From a checkpoint of a small image classifier: activation reglu, patch size [8, 8].
Rows from block 2, named by matrix and row number. Rows with one number belong to one neuron. Each number is 200 + 20 x the weight over its row's rms, rounded and kept within 0 to 999. All counts start at 0. After the name is the row's rms in percent of the matrix's.
# gate: MLP gate (model.blocks.2.mlp.gate.weight, 1024x384), inputs 192-239
# fc1: MLP up (model.blocks.2.mlp.fc1.weight, 1024x384), inputs 192-239
# fc2: MLP down (model.blocks.2.mlp.fc2.weight, 384x1024, transposed), outputs 192-239
gate.522,243,200,195,200,203,201,200,200,200,91,191,201,198,200,199,207,206,206,202,195,203,200,199,201,200,200,191,182,199,203,199,202,190,207,218,199,199,199,227,202,194,189,167,198,198,200,201,206,205
fc1.522,290,176,194,197,206,225,198,197,200,195,187,201,197,211,198,215,347,203,201,199,269,198,199,201,201,202,193,204,226,223,198,232,196,201,205,199,198,202,200,197,199,195,206,203,199,200,200,200,213
fc2.522,334,198,196,201,200,186,200,202,200,199,225,221,199,199,204,127,200,201,200,204,202,202,199,205,203,198,197,199,198,193,203,204,210,208,198,202,199,200,200,198,199,198,198,186,201,200,203,207,222
gate.523,429,181,199,200,200,202,200,200,200,86,199,207,199,212,200,200,200,200,200,228,197,200,197,203,198,203,196,203,200,200,200,208,200,200,199,195,194,199,202,194,178,200,201,201,200,200,200,200,200
fc1.523,380,201,193,199,199,206,201,199,202,197,197,282,200,201,173,202,203,199,202,199,200,211,169,202,205,194,166,202,199,201,200,95,194,201,200,200,200,200,208,200,195,200,201,202,199,196,202,201,227
fc2.523,510,100,201,202,199,198,200,200,200,200,222,202,201,200,199,201,199,184,199,200,223,200,196,202,201,201,200,200,198,200,219,202,201,201,200,200,199,199,200,198,199,201,200,200,201,200,200,201,207
gate.527,335,202,198,202,210,200,197,202,200,218,196,203,203,200,203,200,200,200,197,199,200,195,199,203,198,199,200,174,200,199,180,141,200,200,184,199,199,200,200,201,204,201,199,187,200,208,200,202,198
fc1.527,321,209,199,198,200,195,199,199,197,201,200,181,201,200,202,199,195,200,222,200,199,200,201,201,199,202,201,200,373,188,201,200,203,194,200,200,201,200,200,200,201,207,198,200,199,200,199,200,201
fc2.527,367,200,198,201,202,205,202,215,198,199,206,203,198,201,200,151,200,204,200,200,200,201,225,200,200,203,190,201,199,237,201,202,199,185,203,206,202,198,200,204,203,197,199,196,279,195,215,192,193
gate.530,072,184,198,204,193,212,198,186,198,200,201,200,190,204,200,200,199,178,200,201,200,204,212,205,203,205,199,200,204,217,196,200,201,205,203,200,210,202,201,202,200,205,203,199,202,199,204,192,206
fc1.530,035,196,208,203,195,203,200,197,190,198,205,202,200,200,202,214,200,200,229,183,222,196,213,186,203,199,195,202,204,217,202,204,199,216,209,208,214,204,208,198,200,197,122,197,201,212,199,183,215
fc2.530,065,182,183,235,202,212,200,184,196,199,197,193,194,214,208,189,213,197,212,200,174,196,140,200,200,171,201,232,200,200,201,205,199,180,221,201,235,197,207,200,198,200,194,205,199,238,194,199,200
gate.532,316,198,200,243,200,200,205,201,200,207,202,194,200,198,110,199,198,198,237,184,199,198,199,197,221,200,201,200,200,199,196,194,200,201,201,199,201,171,176,206,204,203,201,198,202,201,205,187,214
fc1.532,281,201,199,200,202,195,99,199,200,200,200,202,200,201,115,199,200,201,201,196,199,198,198,201,201,201,200,200,200,200,206,202,182,200,201,183,198,200,199,199,153,209,199,201,202,198,179,198,197
fc2.532,308,197,199,199,201,202,197,196,233,200,193,258,199,203,202,202,196,198,202,200,197,200,217,205,205,198,199,198,248,207,205,200,209,270,197,199,204,198,200,202,200,201,204,200,201,202,195,198,206
gate.541,382,200,201,200,222,199,199,200,195,201,199,199,195,128,200,200,200,201,200,199,200,200,201,198,200,208,200,199,226,200,200,204,201,200,202,201,231,222,198,201,203,199,200,199,200,199,201,199,202
fc1.541,410,200,198,200,199,200,201,200,200,200,178,200,255,200,199,200,201,199,207,201,253,200,199,201,200,199,200,200,94,200,200,198,201,200,195,200,200,200,201,200,201,200,199,174,145,202,201,200,200
fc2.541,311,194,202,200,196,198,197,197,201,200,198,200,199,200,203,200,203,194,202,202,199,203,197,198,202,199,200,213,319,238,200,184,199,199,200,192,195,206,200,198,200,200,201,213,201,199,204,202,198
gate.550,472,198,201,199,201,198,199,197,200,139,200,200,197,198,200,200,277,201,199,199,199,200,198,200,200,200,198,196,200,205,199,200,195,199,200,201,198,201,224,198,201,198,201,201,200,197,201,202,200
fc1.550,422,187,200,200,202,202,196,200,199,199,200,200,199,200,202,202,231,203,200,200,205,199,200,197,200,200,196,198,233,203,200,313,197,201,200,200,198,201,201,198,197,197,201,200,240,200,198,201,203
fc2.550,404,306,197,204,200,202,202,200,199,199,206,201,197,201,204,139,200,199,199,216,201,200,198,240,201,199,195,200,200,199,205,201,201,230,200,205,203,200,200,199,199,196,200,190,207,200,202,196,210
gate.556,229,201,207,195,214,193,200,268,197,198,242,87,201,192,202,191,188,204,198,200,187,200,200,199,200,200,201,174,197,151,201,203,202,199,203,205,201,201,200,203,199,194,202,200,202,196,194,199,198
fc1.556,244,194,199,199,202,204,198,199,200,196,188,199,201,200,199,202,209,208,184,55,200,209,201,199,198,217,200,202,182,205,204,202,200,201,196,196,197,193,201,203,200,200,199,202,200,207,209,208,200
fc2.556,317,171,192,204,201,202,200,213,198,198,204,200,200,200,196,199,200,170,202,307,202,190,201,199,201,209,200,199,197,200,197,198,200,198,202,204,199,200,199,189,201,200,199,199,202,206,199,202,199
gate.561,326,206,201,211,200,199,192,198,200,206,212,192,199,200,202,199,192,195,200,200,194,193,208,199,196,202,206,201,200,190,193,205,203,200,218,214,202,272,199,200,207,203,202,196,213,0,197,193,200
fc1.561,282,199,199,202,200,206,202,204,198,194,200,200,201,201,199,200,200,192,199,200,201,206,199,202,198,191,200,177,198,200,202,200,199,203,197,200,200,163,208,223,200,198,199,199,201,252,200,202,201
fc2.561,353,199,203,193,197,200,200,211,198,206,93,218,202,232,197,199,201,199,196,203,191,199,201,200,206,198,208,201,204,199,199,200,200,200,206,200,199,189,198,200,200,200,201,200,218,200,201,202,200
gate.588,319,200,200,200,200,200,200,202,199,200,199,198,200,195,204,199,198,198,201,357,199,197,199,199,201,192,201,198,199,198,198,196,199,199,201,202,207,198,199,202,201,200,204,199,200,194,200,201,200
fc1.588,314,199,200,201,200,194,200,200,194,200,202,0,200,198,200,200,195,201,200,201,200,180,214,197,201,200,291,199,200,197,205,201,199,198,204,200,201,199,200,201,201,201,212,200,201,200,198,202,193
fc2.588,379,289,201,200,200,200,199,198,201,200,200,199,203,199,203,203,201,203,200,186,197,318,202,200,200,198,202,200,203,216,198,200,201,202,200,194,199,200,200,206,200,200,200,199,198,192,199,199,193
gate.592,368,171,199,200,199,201,206,199,200,201,200,199,199,199,200,200,200,196,201,200,199,201,198,200,200,198,200,198,200,199,201,197,198,200,202,194,200,199,201,203,188,201,202,204,199,199,202,199,202
fc1.592,360,169,198,200,199,201,205,181,200,200,201,197,200,197,199,200,202,199,200,199,199,201,199,200,201,199,199,199,199,199,202,199,195,200,203,199,199,200,191,200,200,200,201,247,199,198,201,200,203
fc2.592,322,200,199,200,201,201,199,200,203,354,200,200,202,200,199,197,201,201,201,201,163,198,199,200,200,199,197,198,207,199,201,66,201,201,191,196,199,196,206,201,378,203,202,185,202,201,203,200,202
gate.596,359,200,199,201,175,199,199,198,200,200,197,200,199,197,204,200,202,200,201,199,199,186,198,199,198,179,199,200,197,201,202,200,198,201,201,204,201,201,199,205,200,199,203,200,200,199,224,199,200
fc1.596,310,200,203,200,203,200,201,201,200,199,204,200,201,203,197,199,197,201,199,203,201,219,201,201,202,255,201,199,205,199,198,200,201,198,200,194,200,200,201,199,200,201,197,201,201,201,161,201,200
fc2.596,250,208,201,199,202,206,205,199,197,67,198,201,202,203,199,198,200,195,201,238,320,195,208,200,205,201,200,196,200,200,232,199,200,196,255,195,202,201,201,200,87,200,203,197,192,198,203,202,191
gate.620,528,183,200,200,201,203,203,105,200,201,199,200,187,200,190,200,201,172,200,201,154,201,168,188,201,198,200,200,200,201,200,192,202,199,137,166,200,199,209,201,220,235,222,200,201,190,201,196,201
fc1.620,465,198,203,199,216,195,201,199,197,199,205,148,200,198,200,200,199,200,201,200,200,200,200,197,199,199,201,201,200,200,202,201,200,199,198,200,310,203,200,200,201,201,207,201,60,197,199,202,199
fc2.620,461,203,200,199,202,202,200,204,205,200,197,197,197,203,200,206,201,203,202,196,200,199,209,198,198,202,183,199,197,196,199,198,194,294,205,202,198,200,200,197,200,199,197,201,204,207,202,199,182
gate.643,512,199,201,200,201,200,203,201,199,200,200,199,200,199,188,199,199,200,191,192,201,199,194,199,201,200,202,197,201,199,199,201,199,198,255,201,202,200,199,212,201,200,199,142,201,200,200,195,200
fc1.643,477,200,200,200,201,198,200,199,197,197,250,200,199,201,195,201,195,200,199,200,201,200,200,198,203,200,200,200,199,161,201,188,235,201,201,200,202,224,200,201,200,200,195,200,199,130,195,199,200
fc2.643,426,203,198,200,199,200,198,209,201,201,193,195,200,193,197,193,201,204,202,199,199,200,200,199,200,196,200,191,200,236,200,197,195,201,195,198,204,200,202,199,200,202,200,370,202,201,197,196,198
gate.648,362,201,200,198,215,199,202,199,200,242,200,199,200,196,207,200,201,200,201,200,199,198,205,200,199,202,201,200,107,200,201,200,226,206,200,200,202,201,199,202,200,172,200,200,195,205,200,200,183
fc1.648,322,200,202,201,199,250,220,195,198,201,200,197,200,199,200,199,202,173,204,202,200,198,199,198,201,200,201,199,219,202,202,200,207,178,199,200,200,200,197,200,202,207,198,199,202,201,200,163,258
fc2.648,425,201,200,200,200,196,195,201,198,250,202,201,200,200,203,199,200,223,202,198,208,177,200,200,208,201,181,221,310,252,199,204,192,197,200,198,200,198,195,200,203,201,202,195,197,198,197,200,200
gate.649,333,199,201,198,201,198,200,198,192,200,200,200,163,194,200,199,194,201,201,213,201,200,209,200,201,202,200,201,338,202,207,198,199,169,199,200,212,231,197,199,201,200,201,205,199,203,201,199,201
fc1.649,419,200,200,216,200,198,201,200,200,201,201,199,200,199,204,199,199,199,185,229,200,200,200,201,200,197,201,199,208,200,202,164,199,199,188,199,200,200,202,199,201,201,201,201,201,201,201,294,199
fc2.649,389,198,203,199,202,201,200,202,201,200,199,192,198,197,199,198,202,201,198,215,200,206,216,199,201,202,200,251,199,345,202,199,190,228,199,200,201,200,201,200,201,198,200,203,240,200,202,192,110
gate.652,355,200,199,199,111,202,199,230,199,192,199,200,206,199,199,200,201,200,99,200,234,199,200,200,210,199,201,195,200,200,187,190,189,199,199,201,201,172,199,202,200,175,210,202,199,360,200,205,200
fc1.652,343,203,200,200,233,129,196,197,201,203,201,200,198,204,201,199,197,200,224,201,135,202,200,201,186,199,199,198,200,199,207,199,218,200,200,200,201,200,201,200,200,201,200,196,200,124,199,197,196
fc2.652,274,200,204,202,201,197,199,196,156,199,199,200,202,200,207,200,199,200,201,202,202,241,207,187,193,189,202,203,139,199,358,256,204,202,218,190,201,202,201,203,196,199,206,208,200,196,196,197,192
gate.655,462,200,197,198,202,200,199,189,199,199,202,198,189,201,140,201,185,201,199,199,201,196,200,193,258,200,200,202,204,199,197,199,204,180,263,222,198,202,203,200,202,200,200,177,200,169,198,195,201
fc1.655,506,203,199,199,124,200,199,210,200,197,201,198,200,200,69,199,197,196,201,200,200,200,199,201,260,202,200,187,199,200,193,199,201,200,204,201,205,200,200,201,200,249,199,179,197,197,199,195,201
fc2.655,485,199,198,202,201,213,195,201,208,200,198,198,200,198,200,181,205,195,200,215,199,200,199,201,221,198,200,202,200,202,202,199,200,236,196,197,199,200,200,201,201,197,201,209,252,202,199,194,196
gate.672,070,200,200,200,200,200,200,200,200,200,200,200,200,200,200,200,200,200,200,200,200,200,200,200,200,200,200,200,200,200,200,200,200,200,200,200,200,200,200,200,200,200,200,200,200,200,200,200,200
fc1.672,047,200,200,200,200,200,200,200,200,200,200,200,200,200,200,200,200,200,200,200,200,200,200,200,200,198,200,200,200,200,200,200,200,200,200,200,200,200,200,200,200,200,200,200,200,200,200,200,200
fc2.672,011,200,200,200,200,200,200,200,200,200,200,200,200,200,200,200,200,200,200,200,200,200,200,200,200,200,200,200,200,200,200,200,200,200,200,200,200,200,200,200,200,200,200,200,200,200,200,200,200
gate.682,314,201,202,198,220,183,202,186,199,201,200,198,135,198,200,199,192,172,182,201,191,200,200,200,200,200,201,204,200,192,236,198,237,199,216,197,200,202,198,199,234,283,204,200,200,0,200,195,199
fc1.682,289,214,200,200,201,190,173,200,200,198,203,200,198,205,201,200,160,195,121,201,200,201,200,202,161,195,200,203,228,199,266,199,221,197,207,200,201,218,265,170,204,200,201,199,202,125,198,201,202
fc2.682,286,206,191,201,201,206,200,205,223,201,196,191,189,200,200,195,203,199,200,199,197,195,202,195,195,199,200,203,200,202,203,198,199,258,206,200,193,200,204,201,202,199,200,200,200,200,196,197,196
gate.687,172,100,205,198,194,202,202,199,215,202,182,197,189,203,201,199,199,200,195,202,197,201,192,204,202,208,200,198,203,199,198,199,200,200,208,202,188,193,198,200,209,211,207,200,213,200,200,186,199
fc1.687,152,157,199,200,206,229,190,197,200,200,198,201,200,201,193,200,208,200,201,200,200,200,201,200,199,203,199,205,199,222,200,200,199,206,202,202,201,201,200,190,200,205,193,198,195,197,202,200,208
fc2.687,131,196,178,194,203,194,198,199,222,203,202,192,212,150,194,203,178,203,186,224,134,190,204,211,198,195,191,190,204,206,200,183,169,200,172,199,207,201,179,204,222,188,204,216,259,215,202,187,200
gate.702,454,199,200,198,201,200,201,100,200,200,200,200,184,198,200,200,200,201,202,202,200,201,198,186,202,219,200,206,200,200,221,199,200,205,199,199,200,191,199,200,201,253,203,200,200,156,201,200,200
fc1.702,444,201,202,205,210,200,200,203,200,204,204,199,201,198,202,201,200,200,189,200,201,200,204,202,199,200,199,201,201,200,192,200,200,201,200,200,200,208,201,201,200,186,200,200,200,250,196,201,201
fc2.702,412,148,205,202,199,176,200,203,189,40,201,206,200,202,201,200,199,199,204,195,235,197,203,199,197,200,202,200,199,198,201,204,201,200,208,201,199,199,200,199,200,200,199,199,201,200,200,204,201
gate.707,055,203,201,197,206,195,195,201,203,210,199,200,223,200,205,197,201,197,199,205,199,201,208,203,118,200,205,202,199,202,198,202,227,202,199,199,201,205,197,190,200,200,192,200,195,189,200,200,197
fc1.707,046,203,198,199,195,203,202,200,200,203,202,202,198,204,201,197,199,199,199,204,201,321,207,200,201,197,197,199,196,200,194,201,204,201,201,205,202,211,203,204,201,195,202,195,199,196,198,198,200
fc2.707,047,207,203,200,200,200,200,219,200,195,190,203,206,186,183,205,200,208,200,192,197,201,190,210,196,204,212,184,202,204,202,208,201,201,206,203,200,210,201,200,205,200,200,201,207,220,197,196,210
gate.740,202,200,201,172,214,201,201,202,193,200,209,199,200,200,196,199,181,208,198,192,211,199,198,201,235,205,202,204,199,200,199,201,200,200,202,208,201,204,200,200,33,200,202,170,198,201,196,201,171
fc1.740,213,201,199,201,198,201,195,206,200,197,200,200,204,203,200,200,206,202,202,201,285,199,201,197,199,197,202,209,201,203,200,203,200,200,201,238,198,200,201,178,12,207,186,72,214,201,201,200,199
fc2.740,181,207,186,200,202,216,202,208,236,208,189,213,193,200,195,163,200,198,201,195,145,189,162,207,192,201,199,199,199,196,195,200,170,240,191,196,194,207,205,201,226,194,200,205,212,205,202,194,198
gate.741,086,194,202,197,202,199,200,201,224,217,187,213,196,219,204,197,216,217,200,200,200,199,201,220,201,210,195,200,208,200,196,176,204,199,199,205,195,200,192,196,200,206,199,199,204,211,203,192,206
fc1.741,056,202,195,206,203,205,197,200,184,171,202,0,215,203,198,211,206,200,197,197,202,197,201,193,190,193,192,219,187,201,213,264,189,221,204,194,194,203,213,201,168,179,205,201,200,179,179,212,204
fc2.741,155,198,202,198,202,201,199,202,215,194,183,200,201,205,201,175,203,202,194,195,199,203,217,210,187,199,216,207,201,200,199,205,192,187,205,201,208,193,199,202,199,206,194,196,195,206,206,200,276
gate.745,456,201,199,199,201,199,193,200,209,212,209,200,199,200,203,200,199,199,227,200,200,129,199,201,262,200,201,201,199,199,174,199,197,200,287,284,200,201,200,200,202,200,200,202,200,198,199,199,182
fc1.745,448,200,200,203,198,200,200,212,230,201,201,200,200,246,201,200,200,200,197,199,249,200,200,205,200,198,200,199,270,199,200,199,199,200,238,201,129,197,200,196,162,200,199,197,320,200,200,200,201
fc2.745,425,201,200,200,202,200,200,197,200,226,197,212,199,196,199,181,202,199,200,199,185,198,201,166,201,200,199,201,102,201,210,199,201,199,194,198,206,200,203,198,201,199,199,232,200,200,198,200,199
gate.751,046,196,200,201,192,202,200,207,200,200,200,200,200,214,200,200,200,200,198,203,200,200,200,200,195,200,200,198,202,200,200,200,201,200,193,200,200,195,201,200,200,200,200,200,203,202,200,200,216
fc1.751,080,198,200,200,200,200,200,200,203,203,200,200,192,22,200,200,200,200,202,200,200,200,200,210,200,200,208,200,200,206,200,200,200,201,201,200,200,200,195,200,200,200,200,200,200,200,200,197,200
fc2.751,033,200,200,214,200,203,200,200,200,225,200,200,200,205,200,200,200,187,200,200,200,200,200,200,200,189,200,200,207,200,200,200,200,207,205,200,200,200,200,200,200,200,195,240,203,200,200,200,200
gate.755,381,200,195,200,200,207,200,200,201,198,199,200,194,201,195,200,202,186,201,197,200,212,198,229,202,203,200,202,200,198,199,200,198,199,202,160,200,198,201,201,200,200,200,199,199,200,200,199,202
fc1.755,262,197,207,200,199,200,200,198,201,204,197,208,205,205,201,200,199,204,200,202,207,187,200,162,201,198,199,203,201,207,201,199,200,200,197,227,200,201,195,198,200,203,200,201,201,202,235,199,189
fc2.755,368,202,203,201,202,202,199,196,195,197,200,201,201,195,202,205,203,195,201,200,198,207,200,204,208,200,201,240,177,201,201,287,201,200,247,192,202,205,200,201,9,196,197,203,202,202,199,193,200
gate.782,400,196,201,199,203,200,206,199,204,136,199,199,187,198,200,200,199,169,204,198,198,201,202,200,198,200,200,202,198,199,200,200,195,201,201,201,203,199,201,194,209,201,200,200,195,203,261,184,200
fc1.782,375,205,201,200,199,200,201,200,199,419,201,202,201,201,200,200,199,323,192,200,202,200,201,200,202,206,199,200,200,200,200,200,206,200,199,195,196,200,199,201,199,201,199,203,201,201,134,199,201
fc2.782,396,200,202,205,189,200,200,197,189,102,196,200,200,198,202,202,201,199,201,198,202,269,200,195,199,201,203,186,200,189,194,203,198,198,202,204,201,215,200,205,144,200,191,201,192,193,199,197,202
gate.788,278,199,201,204,206,195,198,198,194,203,205,196,306,197,200,200,200,207,199,200,201,194,201,199,198,200,201,202,201,202,202,202,200,200,200,205,220,211,195,204,201,198,202,199,192,197,195,231,201
fc1.788,232,200,212,201,125,194,181,205,196,208,199,197,302,199,202,167,201,297,213,199,198,180,194,198,198,200,201,202,202,202,203,199,200,198,196,228,200,202,184,200,204,201,201,199,202,201,200,209,197
fc2.788,241,204,195,201,198,197,200,196,206,228,199,175,197,190,203,196,202,201,202,195,200,205,172,206,207,201,189,202,238,184,195,199,200,205,196,200,197,193,215,212,202,200,197,199,199,200,200,197,202
gate.804,076,197,187,201,202,218,216,212,199,199,201,201,198,235,199,200,213,200,215,203,200,204,197,208,215,199,197,204,196,200,179,180,202,199,194,200,201,203,200,198,198,200,188,200,206,199,186,198,205
fc1.804,044,198,185,215,192,209,221,214,200,200,200,201,212,221,209,200,218,200,205,203,203,204,192,200,211,194,200,183,195,200,191,180,200,183,189,199,201,203,210,199,197,170,195,201,208,207,189,205,212
fc2.804,125,199,213,212,200,218,200,199,200,199,200,234,196,217,200,203,202,202,200,199,192,209,198,201,217,201,200,199,200,199,200,200,202,197,205,187,200,198,219,200,178,205,221,201,201,199,186,196,191
gate.816,279,200,200,265,200,210,198,205,200,203,200,189,200,189,181,200,200,199,208,201,195,189,190,215,202,206,205,204,202,199,201,192,200,199,204,110,200,203,199,239,203,215,202,199,205,188,197,202,201
fc1.816,269,201,202,257,199,199,205,202,200,202,201,187,199,193,190,219,200,193,203,199,200,199,200,208,201,200,201,201,201,200,203,191,199,242,202,199,209,202,199,209,202,207,200,199,198,196,200,205,201
fc2.816,289,197,200,200,210,200,199,197,200,257,193,200,199,160,200,192,200,200,201,203,168,201,200,187,198,200,199,197,249,199,193,203,198,199,201,199,198,199,200,198,206,212,199,190,199,225,201,220,201
gate.828,415,195,201,200,208,201,201,199,199,200,200,199,200,197,199,199,200,201,152,200,199,203,200,199,191,199,200,203,201,201,201,201,201,200,197,199,201,199,214,200,211,182,204,200,199,202,200,201,198
fc1.828,393,197,199,200,201,200,225,202,149,76,200,204,200,199,95,200,200,184,200,199,222,201,200,185,206,199,199,188,201,199,204,200,197,200,200,201,200,67,217,199,196,200,199,136,199,254,200,200,200
fc2.828,308,200,202,208,195,204,204,199,200,248,199,201,199,198,199,223,200,200,197,197,234,203,200,214,201,208,198,234,200,222,198,188,201,199,204,207,197,200,198,200,200,201,202,200,201,207,192,210,219
gate.840,246,199,200,204,197,245,245,200,210,205,199,200,195,202,197,203,200,177,204,198,195,197,200,205,205,200,197,200,200,199,201,193,194,203,208,200,195,200,202,204,207,207,200,199,203,190,200,200,200
fc1.840,209,202,204,200,198,200,185,204,200,201,200,201,205,199,201,199,200,213,198,203,201,104,199,194,199,197,200,199,202,190,200,201,201,197,197,198,198,198,190,200,202,196,201,201,209,205,200,199,202
fc2.840,202,213,200,196,210,198,201,204,198,150,197,194,220,194,202,197,200,196,203,215,200,251,229,214,191,199,201,202,200,202,220,199,206,175,197,205,203,196,192,201,174,194,199,190,205,195,192,182,201
gate.854,122,200,223,206,195,197,200,200,195,196,202,201,200,365,194,202,196,193,198,200,203,199,204,197,199,193,189,200,203,200,198,201,198,201,207,200,201,195,202,202,204,236,206,199,200,195,203,190,207
fc1.854,107,199,200,197,200,205,199,201,201,199,201,199,199,201,201,198,204,203,195,198,198,201,199,197,206,203,208,195,194,198,201,197,198,201,200,209,198,200,203,200,201,197,200,200,198,268,200,202,192
fc2.854,147,197,204,207,203,202,214,196,193,200,202,207,202,204,206,216,186,203,199,197,224,205,201,206,199,199,196,0,195,196,198,213,172,200,197,204,200,199,192,198,196,200,194,201,183,197,197,192,198
gate.856,058,200,200,200,200,200,200,200,200,200,200,200,200,207,200,200,200,200,200,200,200,200,200,200,200,200,200,200,200,200,200,200,200,200,200,200,200,200,200,200,200,200,200,200,200,200,200,200,200
fc1.856,054,200,200,200,200,200,200,200,200,200,200,200,200,200,200,200,200,200,200,200,200,200,200,200,200,200,200,200,200,200,200,200,200,200,200,200,200,200,200,200,200,200,200,200,200,200,200,200,200
fc2.856,042,200,200,200,200,200,200,200,200,200,200,200,200,200,200,200,200,200,200,200,200,200,77,200,200,200,200,200,200,200,200,200,200,200,200,200,200,200,200,200,200,200,200,200,200,200,200,200,200
gate.867,382,200,200,198,200,200,208,198,202,200,199,201,200,200,209,200,205,195,200,203,200,199,199,199,199,200,200,201,199,203,192,197,222,200,201,206,200,200,200,199,201,193,201,199,198,204,202,173,200
fc1.867,429,199,200,200,200,200,205,200,203,201,199,200,199,199,209,200,205,201,200,207,178,198,201,212,199,201,200,200,200,201,195,199,200,199,201,203,199,200,200,199,201,197,201,217,200,204,201,200,200
fc2.867,298,212,191,199,197,199,200,198,199,202,200,200,202,198,201,201,199,205,202,196,180,167,196,193,196,200,200,199,217,201,201,55,201,206,201,204,211,200,205,195,221,201,201,205,203,204,206,199,204
gate.873,311,216,200,199,200,197,201,201,250,277,200,191,200,199,249,197,200,184,173,200,192,195,206,189,202,202,206,199,201,187,201,184,206,200,212,218,194,203,199,199,259,197,199,196,206,200,200,198,198
fc1.873,339,186,196,200,114,201,200,201,201,201,199,201,200,200,200,203,204,201,199,199,201,201,216,203,206,212,198,200,199,201,198,199,200,202,199,149,199,200,196,230,201,201,200,203,199,207,201,200,200
fc2.873,291,199,205,199,196,220,199,202,188,193,203,183,201,202,199,199,201,204,199,200,202,203,203,198,199,200,200,198,198,204,194,202,198,203,216,204,199,202,200,199,243,200,200,197,204,199,204,194,203
gate.902,246,197,185,201,207,197,194,200,199,212,202,200,203,203,198,200,199,201,201,124,198,197,192,205,192,197,206,215,198,200,173,201,197,200,203,175,200,178,202,233,198,199,184,200,172,198,275,203,190
fc1.902,278,200,193,201,200,199,196,201,195,202,199,200,211,203,200,200,204,104,206,200,202,202,201,199,199,202,200,201,199,198,179,198,201,253,183,199,205,195,197,205,199,201,192,198,194,218,200,200,200
fc2.902,291,177,200,200,202,210,206,205,200,200,204,202,204,199,201,203,200,202,202,200,202,196,196,199,202,200,200,196,199,195,196,199,204,198,200,199,199,199,201,198,207,203,199,196,201,204,202,195,201
gate.921,385,200,131,196,200,200,200,200,201,200,197,201,200,204,199,278,242,199,203,200,220,201,199,208,201,200,110,201,201,201,181,196,199,282,200,202,200,199,200,199,195,193,201,202,199,227,199,200,248
fc1.921,431,207,215,200,202,132,200,200,200,201,203,200,199,199,201,200,132,201,205,247,157,197,200,200,199,200,200,200,201,199,199,200,200,200,200,200,198,200,199,196,213,200,197,201,202,200,200,198,190
fc2.921,591,202,200,200,199,204,200,200,203,201,198,200,200,198,198,215,199,201,200,198,232,200,201,204,198,199,85,200,199,201,197,199,197,201,203,200,200,200,198,201,199,200,199,200,199,200,201,199,189
gate.927,295,202,203,200,200,198,199,196,200,205,243,191,199,191,201,198,185,200,173,200,195,199,203,197,253,197,201,130,201,186,233,198,198,201,200,200,200,201,201,255,204,200,200,214,200,200,178,205,195
fc1.927,326,197,200,201,186,205,201,197,200,198,196,201,200,201,194,199,206,155,204,203,199,199,201,199,201,198,199,203,201,200,200,199,217,199,201,199,198,189,200,197,200,201,199,200,199,364,201,191,207
fc2.927,424,203,192,199,201,215,198,201,207,247,198,199,208,203,199,198,199,207,201,201,195,202,190,200,213,206,199,201,199,200,128,201,200,201,203,217,197,202,203,200,203,202,199,200,198,191,200,202,199
gate.937,335,192,198,201,203,200,199,203,201,205,200,176,196,201,203,200,200,212,151,202,200,182,201,203,200,199,200,196,203,199,199,188,200,200,199,202,198,199,200,201,232,199,210,198,199,214,200,260,200
fc1.937,434,198,199,200,200,202,199,198,200,196,198,200,198,200,196,201,201,199,175,196,200,202,200,199,199,200,200,200,27,206,199,228,198,201,199,199,201,200,200,201,198,190,202,201,200,199,201,200,201
fc2.937,321,201,201,199,199,190,199,195,201,201,195,201,194,198,197,201,198,194,200,201,195,203,185,198,200,198,208,199,202,179,199,199,212,205,199,196,200,199,201,193,201,204,202,225,147,202,198,210,306
gate.956,114,176,209,213,197,219,223,203,206,202,202,195,203,196,206,192,208,175,202,215,190,194,194,194,175,209,204,214,202,190,151,199,215,193,205,210,185,186,202,199,206,202,194,190,212,200,201,171,202
fc1.956,078,206,186,184,199,200,192,196,188,191,192,206,197,211,165,213,175,198,194,115,230,209,192,204,235,187,194,198,202,202,266,198,162,208,192,190,227,202,202,210,196,197,215,209,193,200,196,202,195
fc2.956,127,201,212,209,198,208,199,202,207,130,208,201,209,206,195,227,192,185,199,190,203,181,270,199,225,227,205,213,200,199,184,210,192,202,177,216,147,205,192,195,186,205,193,201,197,201,191,200,193
gate.968,368,200,199,200,197,205,203,263,201,201,170,200,204,199,194,200,203,201,199,200,232,200,200,215,200,201,200,200,200,200,42,200,198,201,200,200,200,200,200,200,114,199,203,186,202,203,200,201,201
fc1.968,353,200,198,206,199,206,202,230,200,201,194,198,218,198,194,199,201,211,197,199,206,197,199,206,200,200,200,200,200,198,98,200,200,200,200,201,202,199,200,209,110,198,205,189,202,203,201,201,203
fc2.968,275,199,199,201,202,210,200,196,204,282,198,201,205,197,197,184,204,197,199,198,198,198,183,191,201,199,189,201,199,201,202,192,201,198,200,201,192,200,202,190,200,197,200,202,197,203,196,200,200
gate.989,093,200,201,206,204,203,200,201,204,203,200,202,200,200,200,200,200,198,200,201,200,200,201,202,198,192,200,200,205,202,202,196,200,200,200,192,199,198,200,199,200,207,201,200,202,199,203,201,202
fc1.989,023,200,197,208,200,197,195,200,219,203,217,202,200,200,201,200,201,195,198,195,197,190,204,211,188,180,199,202,228,202,200,202,192,219,200,194,196,199,198,196,203,219,204,206,216,199,200,202,201
fc2.989,036,200,227,197,238,195,212,156,212,201,186,191,122,202,128,187,207,200,200,198,201,201,194,176,198,225,198,203,215,206,236,197,210,190,200,195,198,200,199,201,210,199,200,199,216,167,190,218,178